A small image classifier, trained from scratch.
Model: 14.8M parameters, 40-pixel images, norm layernorm, patch size [4, 4], layers 12.
Training: 9700 steps, batches of 96.
Data: trained on stained colorectal tissue patches (NCT-CRC-HE-100K), 45211 training examples.
Rows from block 7 of a small image classifier, named by matrix and row number. Rows with one number belong to one neuron. Each number is 200 + 40 x the weight over its row's rms, rounded and kept within 0 to 999. All counts start at 0.
After each neuron's rows are labels from the 100 images, of 14976, where the neuron reaches its highest value: "responds to" is what is common among them; "patch colour" is the nearest of a few named colours to the mean colour under the peak. Only what is clearly more common there than usual is listed. The data: stained colorectal tissue patches (NCT-CRC-HE-100K).
# fc1: MLP up (model.blocks.7.mlp.fc1.weight, 1280x320), inputs 214-319
# fc2: MLP down (model.blocks.7.mlp.fc2.weight, 320x1280, transposed), outputs 214-319

fc1.100,199,221,231,232,113,169,168,228,94,211,142,192,177,180,238,218,175,202,207,183,155,227,192,157,119,161,242,204,229,163,222,196,210,275,135,197,151,240,214,183,207,207,207,256,191,237,144,276,205,249,201,216,217,259,207,206,231,200,234,183,156,235,237,212,183,243,124,253,222,131,233,291,227,267,216,253,178,173,234,204,229,219,276,183,178,263,256,203,168,258,161,220,209,196,214,222,207,209,116,233,199,301,197,250,251,203
fc2.100,265,207,210,179,154,199,219,144,187,212,169,211,181,119,219,211,274,212,256,204,202,253,224,219,207,263,235,258,168,199,171,268,213,134,164,161,185,156,226,266,176,171,153,156,243,207,297,139,212,184,196,187,244,203,213,188,191,223,118,233,202,220,149,202,234,235,260,154,209,246,162,151,213,223,229,222,259,169,161,216,198,183,180,161,256,93,150,232,189,146,223,164,211,228,203,217,154,205,203,196,169,225,227,190,186,177
responds to: tissue: debris; tissue: cancer-associated stroma
patch colour: pink

fc1.489,188,207,194,199,147,206,209,192,121,177,145,169,139,178,242,170,159,157,160,195,174,192,168,134,136,165,201,160,239,114,195,181,192,215,123,177,156,235,225,220,215,181,225,224,193,257,200,255,214,252,228,199,270,239,220,257,219,232,205,214,195,237,258,239,208,225,199,284,207,144,246,237,215,278,211,274,233,212,241,187,246,247,242,206,173,279,225,214,221,277,183,268,217,237,194,198,272,212,145,230,200,256,228,254,223,172
fc2.489,249,252,183,151,176,146,217,152,184,226,164,246,177,162,201,179,231,220,251,199,202,248,235,175,209,218,240,249,228,195,191,286,186,182,165,216,151,128,210,264,169,114,193,169,263,229,314,150,174,198,189,224,259,216,204,256,239,225,139,232,178,181,147,234,246,268,235,206,210,262,203,177,209,212,206,247,249,203,183,247,249,94,239,205,245,124,138,183,139,175,195,192,227,151,240,239,201,265,179,227,189,266,276,237,209,226
responds to: tissue: smooth muscle
patch colour: white

fc1.265,188,207,240,200,159,210,169,225,120,206,105,221,215,181,248,237,198,268,253,237,129,285,219,202,197,165,240,230,232,158,213,196,186,278,139,257,206,245,223,183,156,229,176,229,193,199,169,262,143,274,143,205,144,223,200,133,222,165,213,188,128,221,226,223,183,238,120,202,210,179,227,237,165,274,191,229,122,211,231,166,238,189,236,179,183,197,191,203,169,251,173,144,213,213,217,216,184,223,150,234,236,266,194,249,285,170
fc2.265,275,199,214,220,141,188,222,248,192,216,191,169,179,147,243,219,265,176,238,192,214,221,193,280,209,291,216,224,198,225,198,273,239,156,130,181,220,245,181,236,206,178,189,147,226,190,242,135,208,163,181,199,174,248,202,128,157,180,163,210,147,246,134,230,189,220,309,193,222,233,131,139,231,203,269,193,212,153,198,175,230,191,119,211,201,130,182,211,228,126,230,140,201,183,192,215,179,198,194,185,170,177,185,195,214,194
responds to: tissue: cancer-associated stroma; tissue: debris
patch colour: pink

fc1.207,226,208,262,273,209,184,244,188,115,147,154,161,240,233,237,207,159,202,236,182,135,226,223,146,269,105,266,212,210,206,175,221,191,266,208,246,228,224,183,186,137,254,166,179,183,213,181,204,121,274,98,237,166,244,175,210,162,208,168,208,225,215,215,188,109,262,158,179,206,250,237,242,151,291,147,205,117,194,244,171,230,181,268,153,242,211,181,196,180,195,242,157,238,169,190,219,238,197,186,267,213,306,195,186,213,173
fc2.207,231,164,242,256,138,204,186,231,152,206,157,163,200,151,247,241,263,248,244,222,174,255,246,278,252,249,219,221,166,218,174,274,240,132,136,214,190,267,183,210,183,232,145,191,193,274,219,156,183,244,157,185,172,255,196,131,191,212,171,209,179,237,97,213,164,202,219,187,176,170,169,172,211,218,225,182,195,131,155,221,237,196,201,165,173,135,205,188,236,204,195,148,247,159,187,224,173,149,171,203,157,156,197,187,152,191
responds to: tissue: cancer-associated stroma
patch colour: grey

fc1.193,218,185,272,223,235,179,235,241,240,239,224,252,115,248,201,163,254,215,180,257,227,214,244,233,309,184,184,214,173,212,256,215,194,205,289,233,272,203,191,172,171,200,209,153,210,191,167,150,149,194,125,179,156,169,99,211,137,206,231,180,173,178,146,203,140,250,175,250,142,222,126,220,158,103,204,185,169,196,139,186,211,175,183,165,197,211,200,150,161,170,128,193,150,179,259,194,178,163,274,184,185,199,147,158,185,184
fc2.193,170,162,283,252,163,226,177,255,217,214,182,169,157,236,198,200,214,254,146,219,159,222,246,269,239,233,170,170,179,155,196,232,305,154,195,243,240,268,162,199,248,212,150,177,195,233,157,135,207,197,162,164,189,275,203,166,178,223,190,195,207,266,154,157,182,139,180,157,142,182,173,213,221,142,211,191,157,175,195,200,199,240,230,132,122,209,228,209,221,255,142,199,176,208,222,174,163,85,245,219,187,95,120,147,117,197
responds to: tissue: tumour epithelium; tissue: mucus
patch colour: grey

fc1.691,247,171,233,198,257,202,263,216,248,197,215,233,118,264,225,156,239,214,181,226,237,215,253,216,294,157,173,189,151,233,243,203,176,221,296,212,249,199,188,197,193,197,181,90,210,190,206,112,112,173,154,192,130,209,155,239,141,191,174,188,201,179,136,200,176,286,204,225,153,242,175,209,150,156,222,195,186,182,153,167,198,186,195,202,199,181,188,145,145,220,163,205,152,186,229,229,193,177,290,175,180,254,161,144,254,154
fc2.691,213,162,261,249,158,211,199,264,212,205,207,182,171,235,267,206,244,254,158,229,163,204,265,283,271,266,164,192,145,211,174,221,273,115,148,226,225,253,171,188,240,194,161,194,185,217,175,121,219,171,183,155,143,255,191,143,180,212,202,151,211,277,110,188,123,159,194,189,136,189,174,184,181,155,201,169,202,154,136,205,204,214,185,142,138,173,250,167,222,229,155,221,190,162,225,223,167,119,212,201,163,103,139,161,85,206
responds to: tissue: lymphocytes
patch colour: black; brown

fc1.89,189,210,246,222,140,214,223,185,147,202,94,180,198,159,212,243,224,226,224,186,170,248,323,169,226,158,289,253,177,198,217,206,188,222,216,229,219,231,250,200,135,183,138,179,250,279,195,243,137,287,125,197,204,256,93,202,168,207,202,173,163,219,186,238,147,200,233,206,238,229,218,277,210,292,191,261,157,194,194,160,251,207,245,178,223,167,106,218,161,263,215,135,204,197,195,214,195,207,135,232,198,210,170,204,193,142
fc2.89,259,220,256,221,178,168,181,290,197,157,194,212,165,151,301,248,222,226,247,259,180,211,188,253,207,225,203,177,171,242,232,254,254,185,138,138,187,241,139,221,209,173,180,148,220,142,242,124,199,217,220,211,182,193,248,112,176,172,159,207,209,169,117,287,131,230,282,169,187,184,139,101,161,198,224,154,239,129,168,189,219,213,147,205,214,210,221,236,225,173,217,154,203,204,129,206,158,198,195,263,120,177,204,207,180,204
responds to: tissue: cancer-associated stroma
patch colour: grey

fc1.7,194,211,245,154,296,262,250,159,228,156,233,228,192,201,256,235,237,214,175,249,217,169,204,205,266,206,136,145,156,251,223,167,123,222,273,182,267,183,236,221,229,200,175,111,191,192,162,149,139,174,221,169,202,152,199,222,152,200,217,238,244,184,187,195,218,180,197,187,199,158,110,205,206,141,186,156,221,178,136,230,185,211,109,235,255,222,243,215,196,136,202,209,207,214,193,165,190,197,239,129,130,189,198,167,232,113
fc2.7,223,212,228,262,204,136,211,323,231,165,211,194,208,257,213,171,212,214,143,228,160,155,202,235,210,234,206,173,161,235,210,192,244,227,233,214,219,205,196,99,256,182,207,214,173,129,155,187,245,143,189,192,101,238,183,149,184,141,245,105,167,198,197,180,139,170,177,177,170,254,196,150,198,167,193,171,171,176,200,190,180,204,182,166,155,211,177,161,143,174,162,225,163,168,193,217,190,130,232,224,260,169,137,116,223,259
responds to: tissue: normal colon mucosa; tissue: mucus
patch colour: pink

fc1.233,176,227,189,190,130,235,169,183,79,149,158,132,208,188,215,227,151,182,158,193,188,169,191,188,109,231,228,189,208,149,178,157,202,196,140,184,130,222,226,209,241,243,169,257,187,214,186,237,249,209,214,216,253,252,192,169,210,222,225,211,191,237,255,197,240,145,159,212,271,117,246,206,219,271,227,221,215,179,291,173,193,222,211,196,196,208,243,266,223,197,258,232,302,222,136,199,258,193,68,216,241,163,213,299,218,230
fc2.233,284,269,151,177,218,109,208,213,198,245,186,236,179,180,234,239,215,153,232,184,241,221,160,222,148,171,230,226,222,217,205,254,178,193,167,205,130,180,217,222,226,165,233,186,249,183,277,221,213,172,227,251,209,207,239,226,222,175,144,199,157,172,193,234,163,282,267,180,215,244,234,178,157,257,241,182,284,224,229,215,234,129,204,225,217,134,172,145,126,183,211,215,204,189,192,232,222,277,187,258,213,258,274,214,295,201
responds to: tissue: smooth muscle
patch colour: pink

fc1.669,242,149,231,255,260,188,234,265,143,231,197,232,205,217,222,218,261,212,233,204,151,305,208,250,304,158,170,178,159,189,199,226,167,254,222,230,277,270,200,177,140,260,176,168,189,176,231,208,46,232,165,258,181,258,162,171,196,161,199,210,185,170,171,183,163,295,178,213,167,227,187,220,153,151,136,164,206,202,173,171,215,161,243,124,233,161,138,150,135,163,157,148,221,171,228,205,213,232,236,161,191,246,171,155,218,160
fc2.669,216,156,281,284,138,235,179,243,170,221,153,160,200,176,236,236,263,251,221,221,176,258,240,257,262,256,219,216,159,170,200,253,266,142,160,232,228,301,172,238,222,233,159,169,194,258,221,134,200,247,128,197,193,259,183,140,212,213,174,209,170,214,114,193,199,201,218,166,154,168,169,142,172,183,218,168,166,169,184,205,222,187,207,151,169,171,176,189,217,175,174,146,201,176,195,176,164,139,192,203,158,136,162,198,157,202
responds to: tissue: lymphocytes
patch colour: black

fc1.628,208,169,255,241,248,185,264,240,234,231,228,240,111,255,195,156,244,231,178,242,205,236,224,221,331,174,175,199,183,205,264,212,188,222,264,222,263,237,170,195,177,186,199,151,211,185,156,130,129,203,128,181,159,185,93,205,106,195,226,186,171,175,148,204,163,239,176,259,144,209,141,231,174,102,207,209,141,194,150,151,208,179,183,179,202,207,187,162,172,205,146,180,146,167,253,199,185,167,261,203,182,219,129,156,177,179
fc2.628,180,163,262,275,183,238,215,259,230,200,192,190,168,274,224,208,203,273,154,246,182,220,253,263,247,226,166,191,148,195,232,227,288,160,230,248,250,273,173,201,232,216,162,161,196,240,140,146,197,188,147,145,149,238,173,216,170,213,206,178,189,247,144,176,152,154,173,186,148,165,173,228,191,164,224,167,166,161,166,188,202,230,199,139,115,177,239,206,188,239,139,198,151,183,212,171,161,117,251,240,177,84,117,156,118,189
responds to: tissue: tumour epithelium; tissue: mucus
patch colour: grey; purple

fc1.177,169,252,231,236,139,209,170,215,106,173,147,184,154,165,250,221,191,205,212,215,160,219,213,174,125,161,197,178,231,183,209,168,177,277,140,195,122,235,225,181,219,218,201,260,161,250,142,277,224,265,219,182,228,240,218,223,210,221,235,179,191,273,256,228,165,191,96,262,230,113,274,268,256,249,174,223,159,170,243,173,227,219,234,180,162,248,290,199,177,235,153,232,205,200,176,209,230,180,118,221,197,228,224,291,221,241
fc2.177,228,149,194,169,180,228,203,115,194,176,223,191,195,166,234,182,228,191,214,189,219,241,215,205,254,235,204,243,162,223,195,248,193,89,197,190,194,215,237,275,164,156,166,177,208,190,299,147,161,134,188,181,222,166,249,153,180,216,108,277,140,242,104,177,228,264,228,194,202,308,173,139,202,188,205,235,247,179,160,232,175,164,206,213,280,132,188,215,210,144,205,193,240,228,195,227,191,234,209,198,164,217,221,189,130,187
responds to: tissue: debris; tissue: cancer-associated stroma
patch colour: pink

fc1.545,220,227,181,160,249,178,185,228,235,197,266,201,194,195,170,151,184,180,163,174,222,151,136,206,220,213,180,178,178,218,181,187,166,156,222,165,201,119,168,197,223,187,242,199,196,159,206,165,232,113,240,158,155,142,232,223,210,194,214,233,242,197,132,191,263,211,242,210,178,309,165,182,172,105,253,156,228,209,154,266,160,232,130,238,191,216,218,213,196,164,198,238,161,273,261,225,180,227,255,147,202,186,176,170,195,215
fc2.545,177,179,222,276,132,256,195,170,204,203,185,133,232,242,180,203,203,194,127,208,230,202,234,212,237,276,159,178,151,134,155,147,226,174,262,198,264,246,123,176,247,251,150,202,163,220,189,168,211,218,139,193,209,245,192,168,169,242,182,203,208,264,216,111,198,97,141,221,192,146,186,279,233,174,171,224,202,185,201,201,154,203,222,122,202,228,241,209,283,242,210,233,213,233,192,125,242,126,187,202,230,145,137,138,151,190
responds to: tissue: tumour epithelium; tissue: mucus
patch colour: grey

fc1.649,258,274,188,218,173,133,164,248,238,200,245,240,204,246,162,165,198,230,173,229,204,122,163,235,167,196,262,188,182,226,211,225,226,193,189,228,143,192,131,155,236,192,243,263,187,150,169,151,284,153,244,283,152,221,241,178,171,242,171,150,208,176,193,220,218,176,229,163,168,167,208,158,205,205,162,159,204,128,213,162,232,168,206,185,133,181,206,183,169,162,195,257,199,190,171,155,193,172,198,268,223,167,186,217,149,274
fc2.649,142,210,179,192,218,283,166,91,222,186,237,160,209,194,172,204,150,157,157,138,247,170,155,137,181,182,189,188,201,142,190,103,164,208,206,180,215,198,233,227,206,248,207,237,162,173,183,255,213,183,219,183,253,161,256,194,232,242,198,234,225,252,257,137,240,179,109,252,240,185,233,258,228,199,215,208,187,236,242,250,140,215,223,214,224,258,289,230,250,220,236,244,238,262,189,166,207,218,180,170,219,192,210,202,187,196
responds to: tissue: mucus
patch colour: pink

fc1.81,258,176,231,188,264,181,277,219,211,229,232,213,169,226,265,239,252,228,285,226,147,238,206,207,207,178,163,177,158,200,203,248,168,231,182,178,273,251,213,151,205,225,175,199,246,148,269,199,149,200,233,257,208,180,211,178,230,128,202,173,214,158,202,174,200,301,167,206,202,224,133,152,214,158,197,188,189,173,167,259,174,193,130,168,251,189,222,183,161,146,172,271,262,191,239,164,197,213,190,165,177,263,235,191,157,112
fc2.81,221,179,274,292,147,215,188,242,152,213,148,147,215,180,226,224,235,175,208,210,191,242,212,270,260,251,213,204,155,208,167,243,219,173,169,235,217,285,161,207,209,233,175,182,165,244,218,159,197,247,139,230,156,285,206,98,193,144,196,189,112,254,156,175,168,197,215,196,194,209,190,165,202,202,249,171,171,182,196,210,219,199,186,178,169,160,179,194,202,178,216,139,203,154,181,223,202,136,164,202,197,165,147,156,191,186
responds to: tissue: tumour epithelium
patch colour: grey

fc1.402,128,180,185,209,107,218,204,174,95,172,144,162,183,202,193,181,138,211,187,204,175,206,272,118,131,244,173,206,185,166,172,150,129,208,177,201,173,218,221,194,229,221,190,263,159,228,150,239,236,258,160,255,238,220,150,168,227,232,259,167,204,237,260,182,175,136,141,276,219,190,300,333,259,259,198,228,178,217,277,225,203,188,212,184,167,220,255,242,204,196,223,193,244,170,228,210,236,194,89,225,253,184,191,289,213,196
fc2.402,285,242,206,186,227,136,247,233,173,215,220,215,152,161,272,247,215,203,232,190,173,252,197,269,215,213,238,221,212,224,235,293,223,153,107,197,151,212,213,209,169,158,183,196,217,212,254,170,202,195,244,179,182,233,245,153,193,132,144,187,187,180,148,246,135,301,295,167,216,263,185,112,175,245,234,203,271,205,213,161,216,172,172,220,199,168,122,162,180,186,239,166,196,170,173,231,186,256,191,252,173,237,243,212,224,190
responds to: tissue: smooth muscle
patch colour: pink

fc1.242,231,158,311,206,249,201,181,230,136,198,177,215,208,203,200,197,231,189,284,248,165,283,214,181,300,201,217,213,173,211,233,276,248,234,208,215,291,304,194,183,150,261,194,152,211,183,182,192,101,205,184,270,212,263,191,189,204,116,158,221,179,205,209,185,182,233,201,255,193,197,116,168,171,162,174,123,214,218,195,187,189,165,281,123,220,184,230,192,135,196,172,144,231,200,238,195,207,182,168,166,185,177,222,157,161,142
fc2.242,210,149,239,251,151,241,200,206,159,192,171,131,191,152,239,258,235,229,207,211,172,235,236,269,246,256,158,193,150,168,156,234,248,151,146,220,230,277,178,226,229,225,171,145,175,263,197,147,186,261,167,197,197,264,184,114,190,202,161,213,160,231,149,227,171,189,243,188,199,173,180,144,199,193,245,184,160,147,196,183,201,233,140,224,193,175,184,217,271,193,230,125,225,181,200,198,209,139,163,195,138,155,183,213,154,196
responds to: tissue: lymphocytes
patch colour: purple

fc1.171,217,201,187,175,153,137,131,234,190,212,199,253,104,206,131,149,215,196,186,187,218,167,240,156,132,141,224,175,214,181,231,261,277,164,126,165,167,222,166,219,166,172,267,218,281,233,161,232,193,170,232,214,250,189,240,193,150,226,213,203,226,198,195,161,213,287,193,242,171,231,272,236,230,317,207,214,179,182,219,220,237,203,264,200,152,246,212,161,183,292,152,233,193,227,227,232,165,163,220,274,230,220,215,166,186,231
fc2.171,127,167,222,162,189,230,212,111,173,197,156,165,244,163,201,248,221,250,254,244,196,270,171,130,180,178,183,194,263,132,178,215,167,266,218,221,225,168,251,247,210,172,179,191,201,200,259,215,178,250,178,242,286,186,210,278,240,238,177,230,174,205,199,233,309,216,160,141,272,158,197,158,154,191,181,203,202,244,242,190,131,211,192,274,236,205,194,224,198,157,254,118,251,215,186,160,210,207,197,175,188,191,220,295,244,181
responds to: tissue: debris
patch colour: pink

fc1.152,149,195,183,215,159,224,181,190,130,170,154,199,232,242,200,165,105,187,174,187,156,185,246,121,112,222,144,215,225,161,194,147,177,194,122,200,118,202,191,200,245,187,194,282,145,180,120,271,257,237,167,181,208,217,143,162,212,185,262,156,203,234,242,171,188,167,123,234,211,199,245,267,248,199,196,202,180,210,247,271,234,180,240,188,194,231,250,231,201,237,218,201,168,185,252,193,216,190,104,182,264,172,175,186,230,187
fc2.152,262,209,222,210,171,95,258,226,179,203,170,200,198,211,290,266,247,165,240,209,189,253,230,235,248,260,235,236,215,267,240,264,207,178,181,209,209,222,204,200,239,145,152,182,211,234,257,163,223,208,187,200,171,226,174,180,156,144,175,168,129,220,117,232,126,267,297,172,233,237,154,159,190,220,280,239,242,171,177,229,209,158,141,208,245,132,149,204,152,151,222,122,212,173,171,246,185,223,196,218,193,216,168,184,227,188
responds to: tissue: cancer-associated stroma
patch colour: pink

fc1.63,189,215,243,194,289,195,235,221,171,210,224,227,213,282,271,239,221,224,219,280,232,167,192,231,266,208,151,143,141,229,223,171,115,214,267,170,248,145,181,167,229,223,96,193,174,126,192,173,170,171,128,143,165,125,172,225,144,186,220,211,227,175,215,201,208,201,138,178,239,162,142,217,206,172,184,157,219,196,161,232,194,188,118,208,223,193,252,259,169,132,201,219,242,256,158,219,212,212,185,189,203,214,209,210,188,211
fc2.63,236,163,232,253,129,212,184,231,162,201,171,133,215,154,279,240,265,218,208,223,173,225,228,245,251,265,203,219,148,227,169,226,246,128,134,202,200,271,197,193,204,203,165,219,166,232,193,178,207,229,197,188,133,265,200,94,192,131,206,193,155,260,149,181,132,187,210,201,191,224,183,176,223,181,227,184,182,156,163,184,228,201,210,154,158,179,190,182,275,186,209,154,181,169,192,237,184,140,141,197,180,174,159,148,200,198
responds to: tissue: normal colon mucosa
patch colour: grey

fc1.523,177,151,183,160,172,162,159,239,211,259,259,235,115,169,132,205,234,207,176,194,214,208,201,203,132,155,172,202,256,129,237,251,298,236,136,184,215,236,211,244,203,192,265,220,240,168,191,265,198,152,286,213,236,158,294,161,229,189,198,223,212,199,196,179,237,288,196,230,164,212,210,192,169,199,216,243,191,230,233,229,210,217,252,209,206,258,218,138,195,252,109,191,171,212,273,264,158,172,215,174,242,199,209,180,157,222
fc2.523,155,120,245,174,218,245,208,171,168,190,152,151,197,150,208,253,185,271,224,245,163,278,185,186,235,180,165,176,233,134,208,238,180,251,241,223,252,216,223,265,207,207,135,141,224,247,246,159,149,248,162,232,273,204,180,231,205,254,172,257,182,176,182,242,274,197,234,147,238,157,177,131,148,180,208,213,191,216,215,142,163,241,176,242,217,205,169,251,227,147,265,106,233,229,173,139,212,196,203,195,147,190,188,237,186,168
responds to: tissue: tumour epithelium
patch colour: pink

fc1.687,194,188,256,231,268,145,275,229,183,198,108,172,179,234,257,202,216,198,215,189,163,245,191,195,223,163,216,193,192,218,252,256,169,224,159,221,227,221,164,111,137,138,177,170,166,230,225,223,180,221,126,214,135,256,159,258,173,175,269,188,162,220,172,193,168,260,184,185,169,211,207,248,183,261,208,189,167,120,162,169,183,197,261,163,160,175,193,196,211,257,237,155,242,229,220,259,217,268,230,222,198,295,180,273,228,208
fc2.687,221,172,228,199,163,164,185,245,207,218,155,197,225,150,249,241,260,290,294,237,157,257,190,250,202,207,202,247,243,229,245,274,256,184,133,167,178,233,224,192,183,223,186,206,187,218,207,212,197,237,226,196,158,176,217,175,195,173,195,219,169,250,111,283,164,241,197,155,169,158,169,208,178,185,214,179,199,119,147,216,225,205,190,194,127,163,219,195,208,202,169,104,209,177,196,230,149,193,203,226,121,175,179,252,182,214
responds to: tissue: tumour epithelium
patch colour: pink

fc1.631,202,209,249,218,157,201,189,239,134,215,93,214,213,194,245,240,220,235,260,231,137,283,247,209,215,158,246,253,219,178,206,213,218,276,147,272,203,224,252,184,187,205,183,205,200,205,179,268,144,263,143,201,143,205,194,154,244,166,220,171,142,222,223,223,187,256,145,198,202,216,196,221,168,265,212,232,94,207,245,176,259,192,251,189,176,168,170,181,161,234,175,138,191,188,221,261,163,205,172,196,242,258,179,221,243,169
fc2.631,253,195,225,212,139,182,205,266,178,210,194,180,169,144,241,233,252,212,260,206,190,212,202,277,222,266,215,203,221,213,196,264,266,120,109,167,212,245,174,226,185,173,188,148,227,187,255,148,195,173,206,208,177,257,209,126,183,194,166,229,182,221,117,260,173,206,300,178,207,202,132,130,215,204,251,201,209,122,175,186,247,188,135,191,201,150,189,219,228,142,213,151,191,191,200,180,159,184,185,208,125,182,211,221,190,196
responds to: tissue: cancer-associated stroma
patch colour: pink

fc1.145,237,242,211,249,303,144,185,255,246,241,248,243,258,189,167,181,190,226,229,163,200,217,194,205,243,161,202,208,213,213,198,217,198,222,270,214,252,187,125,182,189,287,235,164,201,168,211,113,183,169,207,232,168,159,207,121,195,217,154,172,177,129,172,201,214,249,202,173,163,209,126,142,142,143,189,149,190,175,186,254,148,212,176,218,198,232,210,168,150,142,167,190,195,186,206,164,150,231,252,152,153,136,192,147,197,228
fc2.145,195,157,236,263,218,278,234,171,195,179,205,121,243,239,172,244,209,189,96,162,273,208,179,247,221,252,195,229,144,160,188,126,217,227,248,193,238,231,212,189,277,263,158,183,155,192,147,151,228,154,162,197,196,273,164,146,172,178,174,184,202,253,219,133,226,124,157,202,249,158,166,169,183,212,258,207,186,184,234,157,96,242,165,159,208,222,178,195,279,186,243,167,206,241,164,159,249,172,192,175,236,157,135,174,201,176
responds to: tissue: mucus
patch colour: pink

fc1.425,249,268,169,197,192,146,180,250,253,191,273,227,227,245,181,184,165,229,150,228,239,161,155,220,196,194,242,197,189,228,233,181,187,184,237,205,190,156,114,140,225,237,227,226,178,125,199,103,241,130,191,257,142,199,203,195,137,241,153,179,205,150,175,232,232,189,237,169,162,209,188,147,145,182,185,154,213,110,196,213,208,195,138,210,139,193,206,206,165,110,201,230,202,212,156,144,173,208,213,237,203,148,180,207,185,274
fc2.425,177,209,183,257,200,282,179,127,217,183,235,139,248,255,160,193,160,158,122,143,265,161,158,179,194,234,183,189,160,149,178,99,196,193,238,181,223,225,183,191,237,255,219,226,138,186,155,225,229,186,193,189,219,198,240,161,189,223,212,214,205,277,261,106,223,108,122,253,220,174,209,274,245,187,210,193,175,215,247,224,129,225,208,177,198,254,277,210,286,224,242,236,214,268,184,151,238,172,183,172,243,157,181,162,165,200
responds to: tissue: mucus
patch colour: pink

fc1.487,181,205,186,185,157,239,224,160,78,138,177,122,233,188,243,255,170,182,144,183,230,166,194,250,178,254,201,186,157,188,174,149,138,194,149,159,180,203,232,203,221,243,146,257,150,196,212,214,252,183,222,206,219,259,193,135,210,189,210,196,222,260,234,196,217,136,194,220,276,162,236,187,196,258,220,230,249,184,252,171,170,242,186,208,223,194,216,260,242,197,273,238,251,225,130,210,267,251,80,198,226,201,205,294,216,181
fc2.487,274,279,137,164,215,85,223,255,206,206,226,251,200,192,233,222,196,174,210,169,211,154,170,239,154,190,242,233,210,281,234,224,165,192,175,183,135,162,199,136,227,178,238,224,211,163,240,222,257,170,260,218,172,193,222,189,202,159,194,150,187,187,216,251,134,241,254,220,207,239,219,190,199,250,218,161,279,170,229,203,225,158,198,221,204,161,196,177,147,182,222,252,183,162,169,248,202,271,183,268,214,253,267,213,281,227
responds to: tissue: smooth muscle
patch colour: pink

fc1.551,218,187,263,256,215,156,219,274,213,245,236,233,175,224,186,178,238,220,209,221,211,226,202,212,277,185,193,201,187,211,235,209,173,224,284,203,283,174,190,155,146,215,207,188,227,185,180,181,165,194,134,183,169,157,122,207,186,208,233,164,148,166,149,194,182,275,184,254,153,248,177,243,167,103,186,193,185,227,171,248,191,146,185,132,186,214,190,149,153,179,111,191,148,176,299,205,165,184,274,174,215,199,158,156,195,201
fc2.551,175,156,249,280,144,256,161,228,199,224,158,164,183,212,187,212,229,236,157,201,169,239,242,276,223,229,190,212,194,156,184,217,301,158,175,224,247,299,134,222,225,211,145,191,188,277,184,168,195,248,173,153,203,272,204,185,206,219,204,231,176,248,184,142,204,120,186,179,157,162,175,240,244,159,192,202,141,177,206,196,207,231,251,112,135,189,218,222,269,248,182,169,178,216,207,162,175,96,224,216,173,128,152,153,130,196
responds to: tissue: tumour epithelium; tissue: mucus
patch colour: grey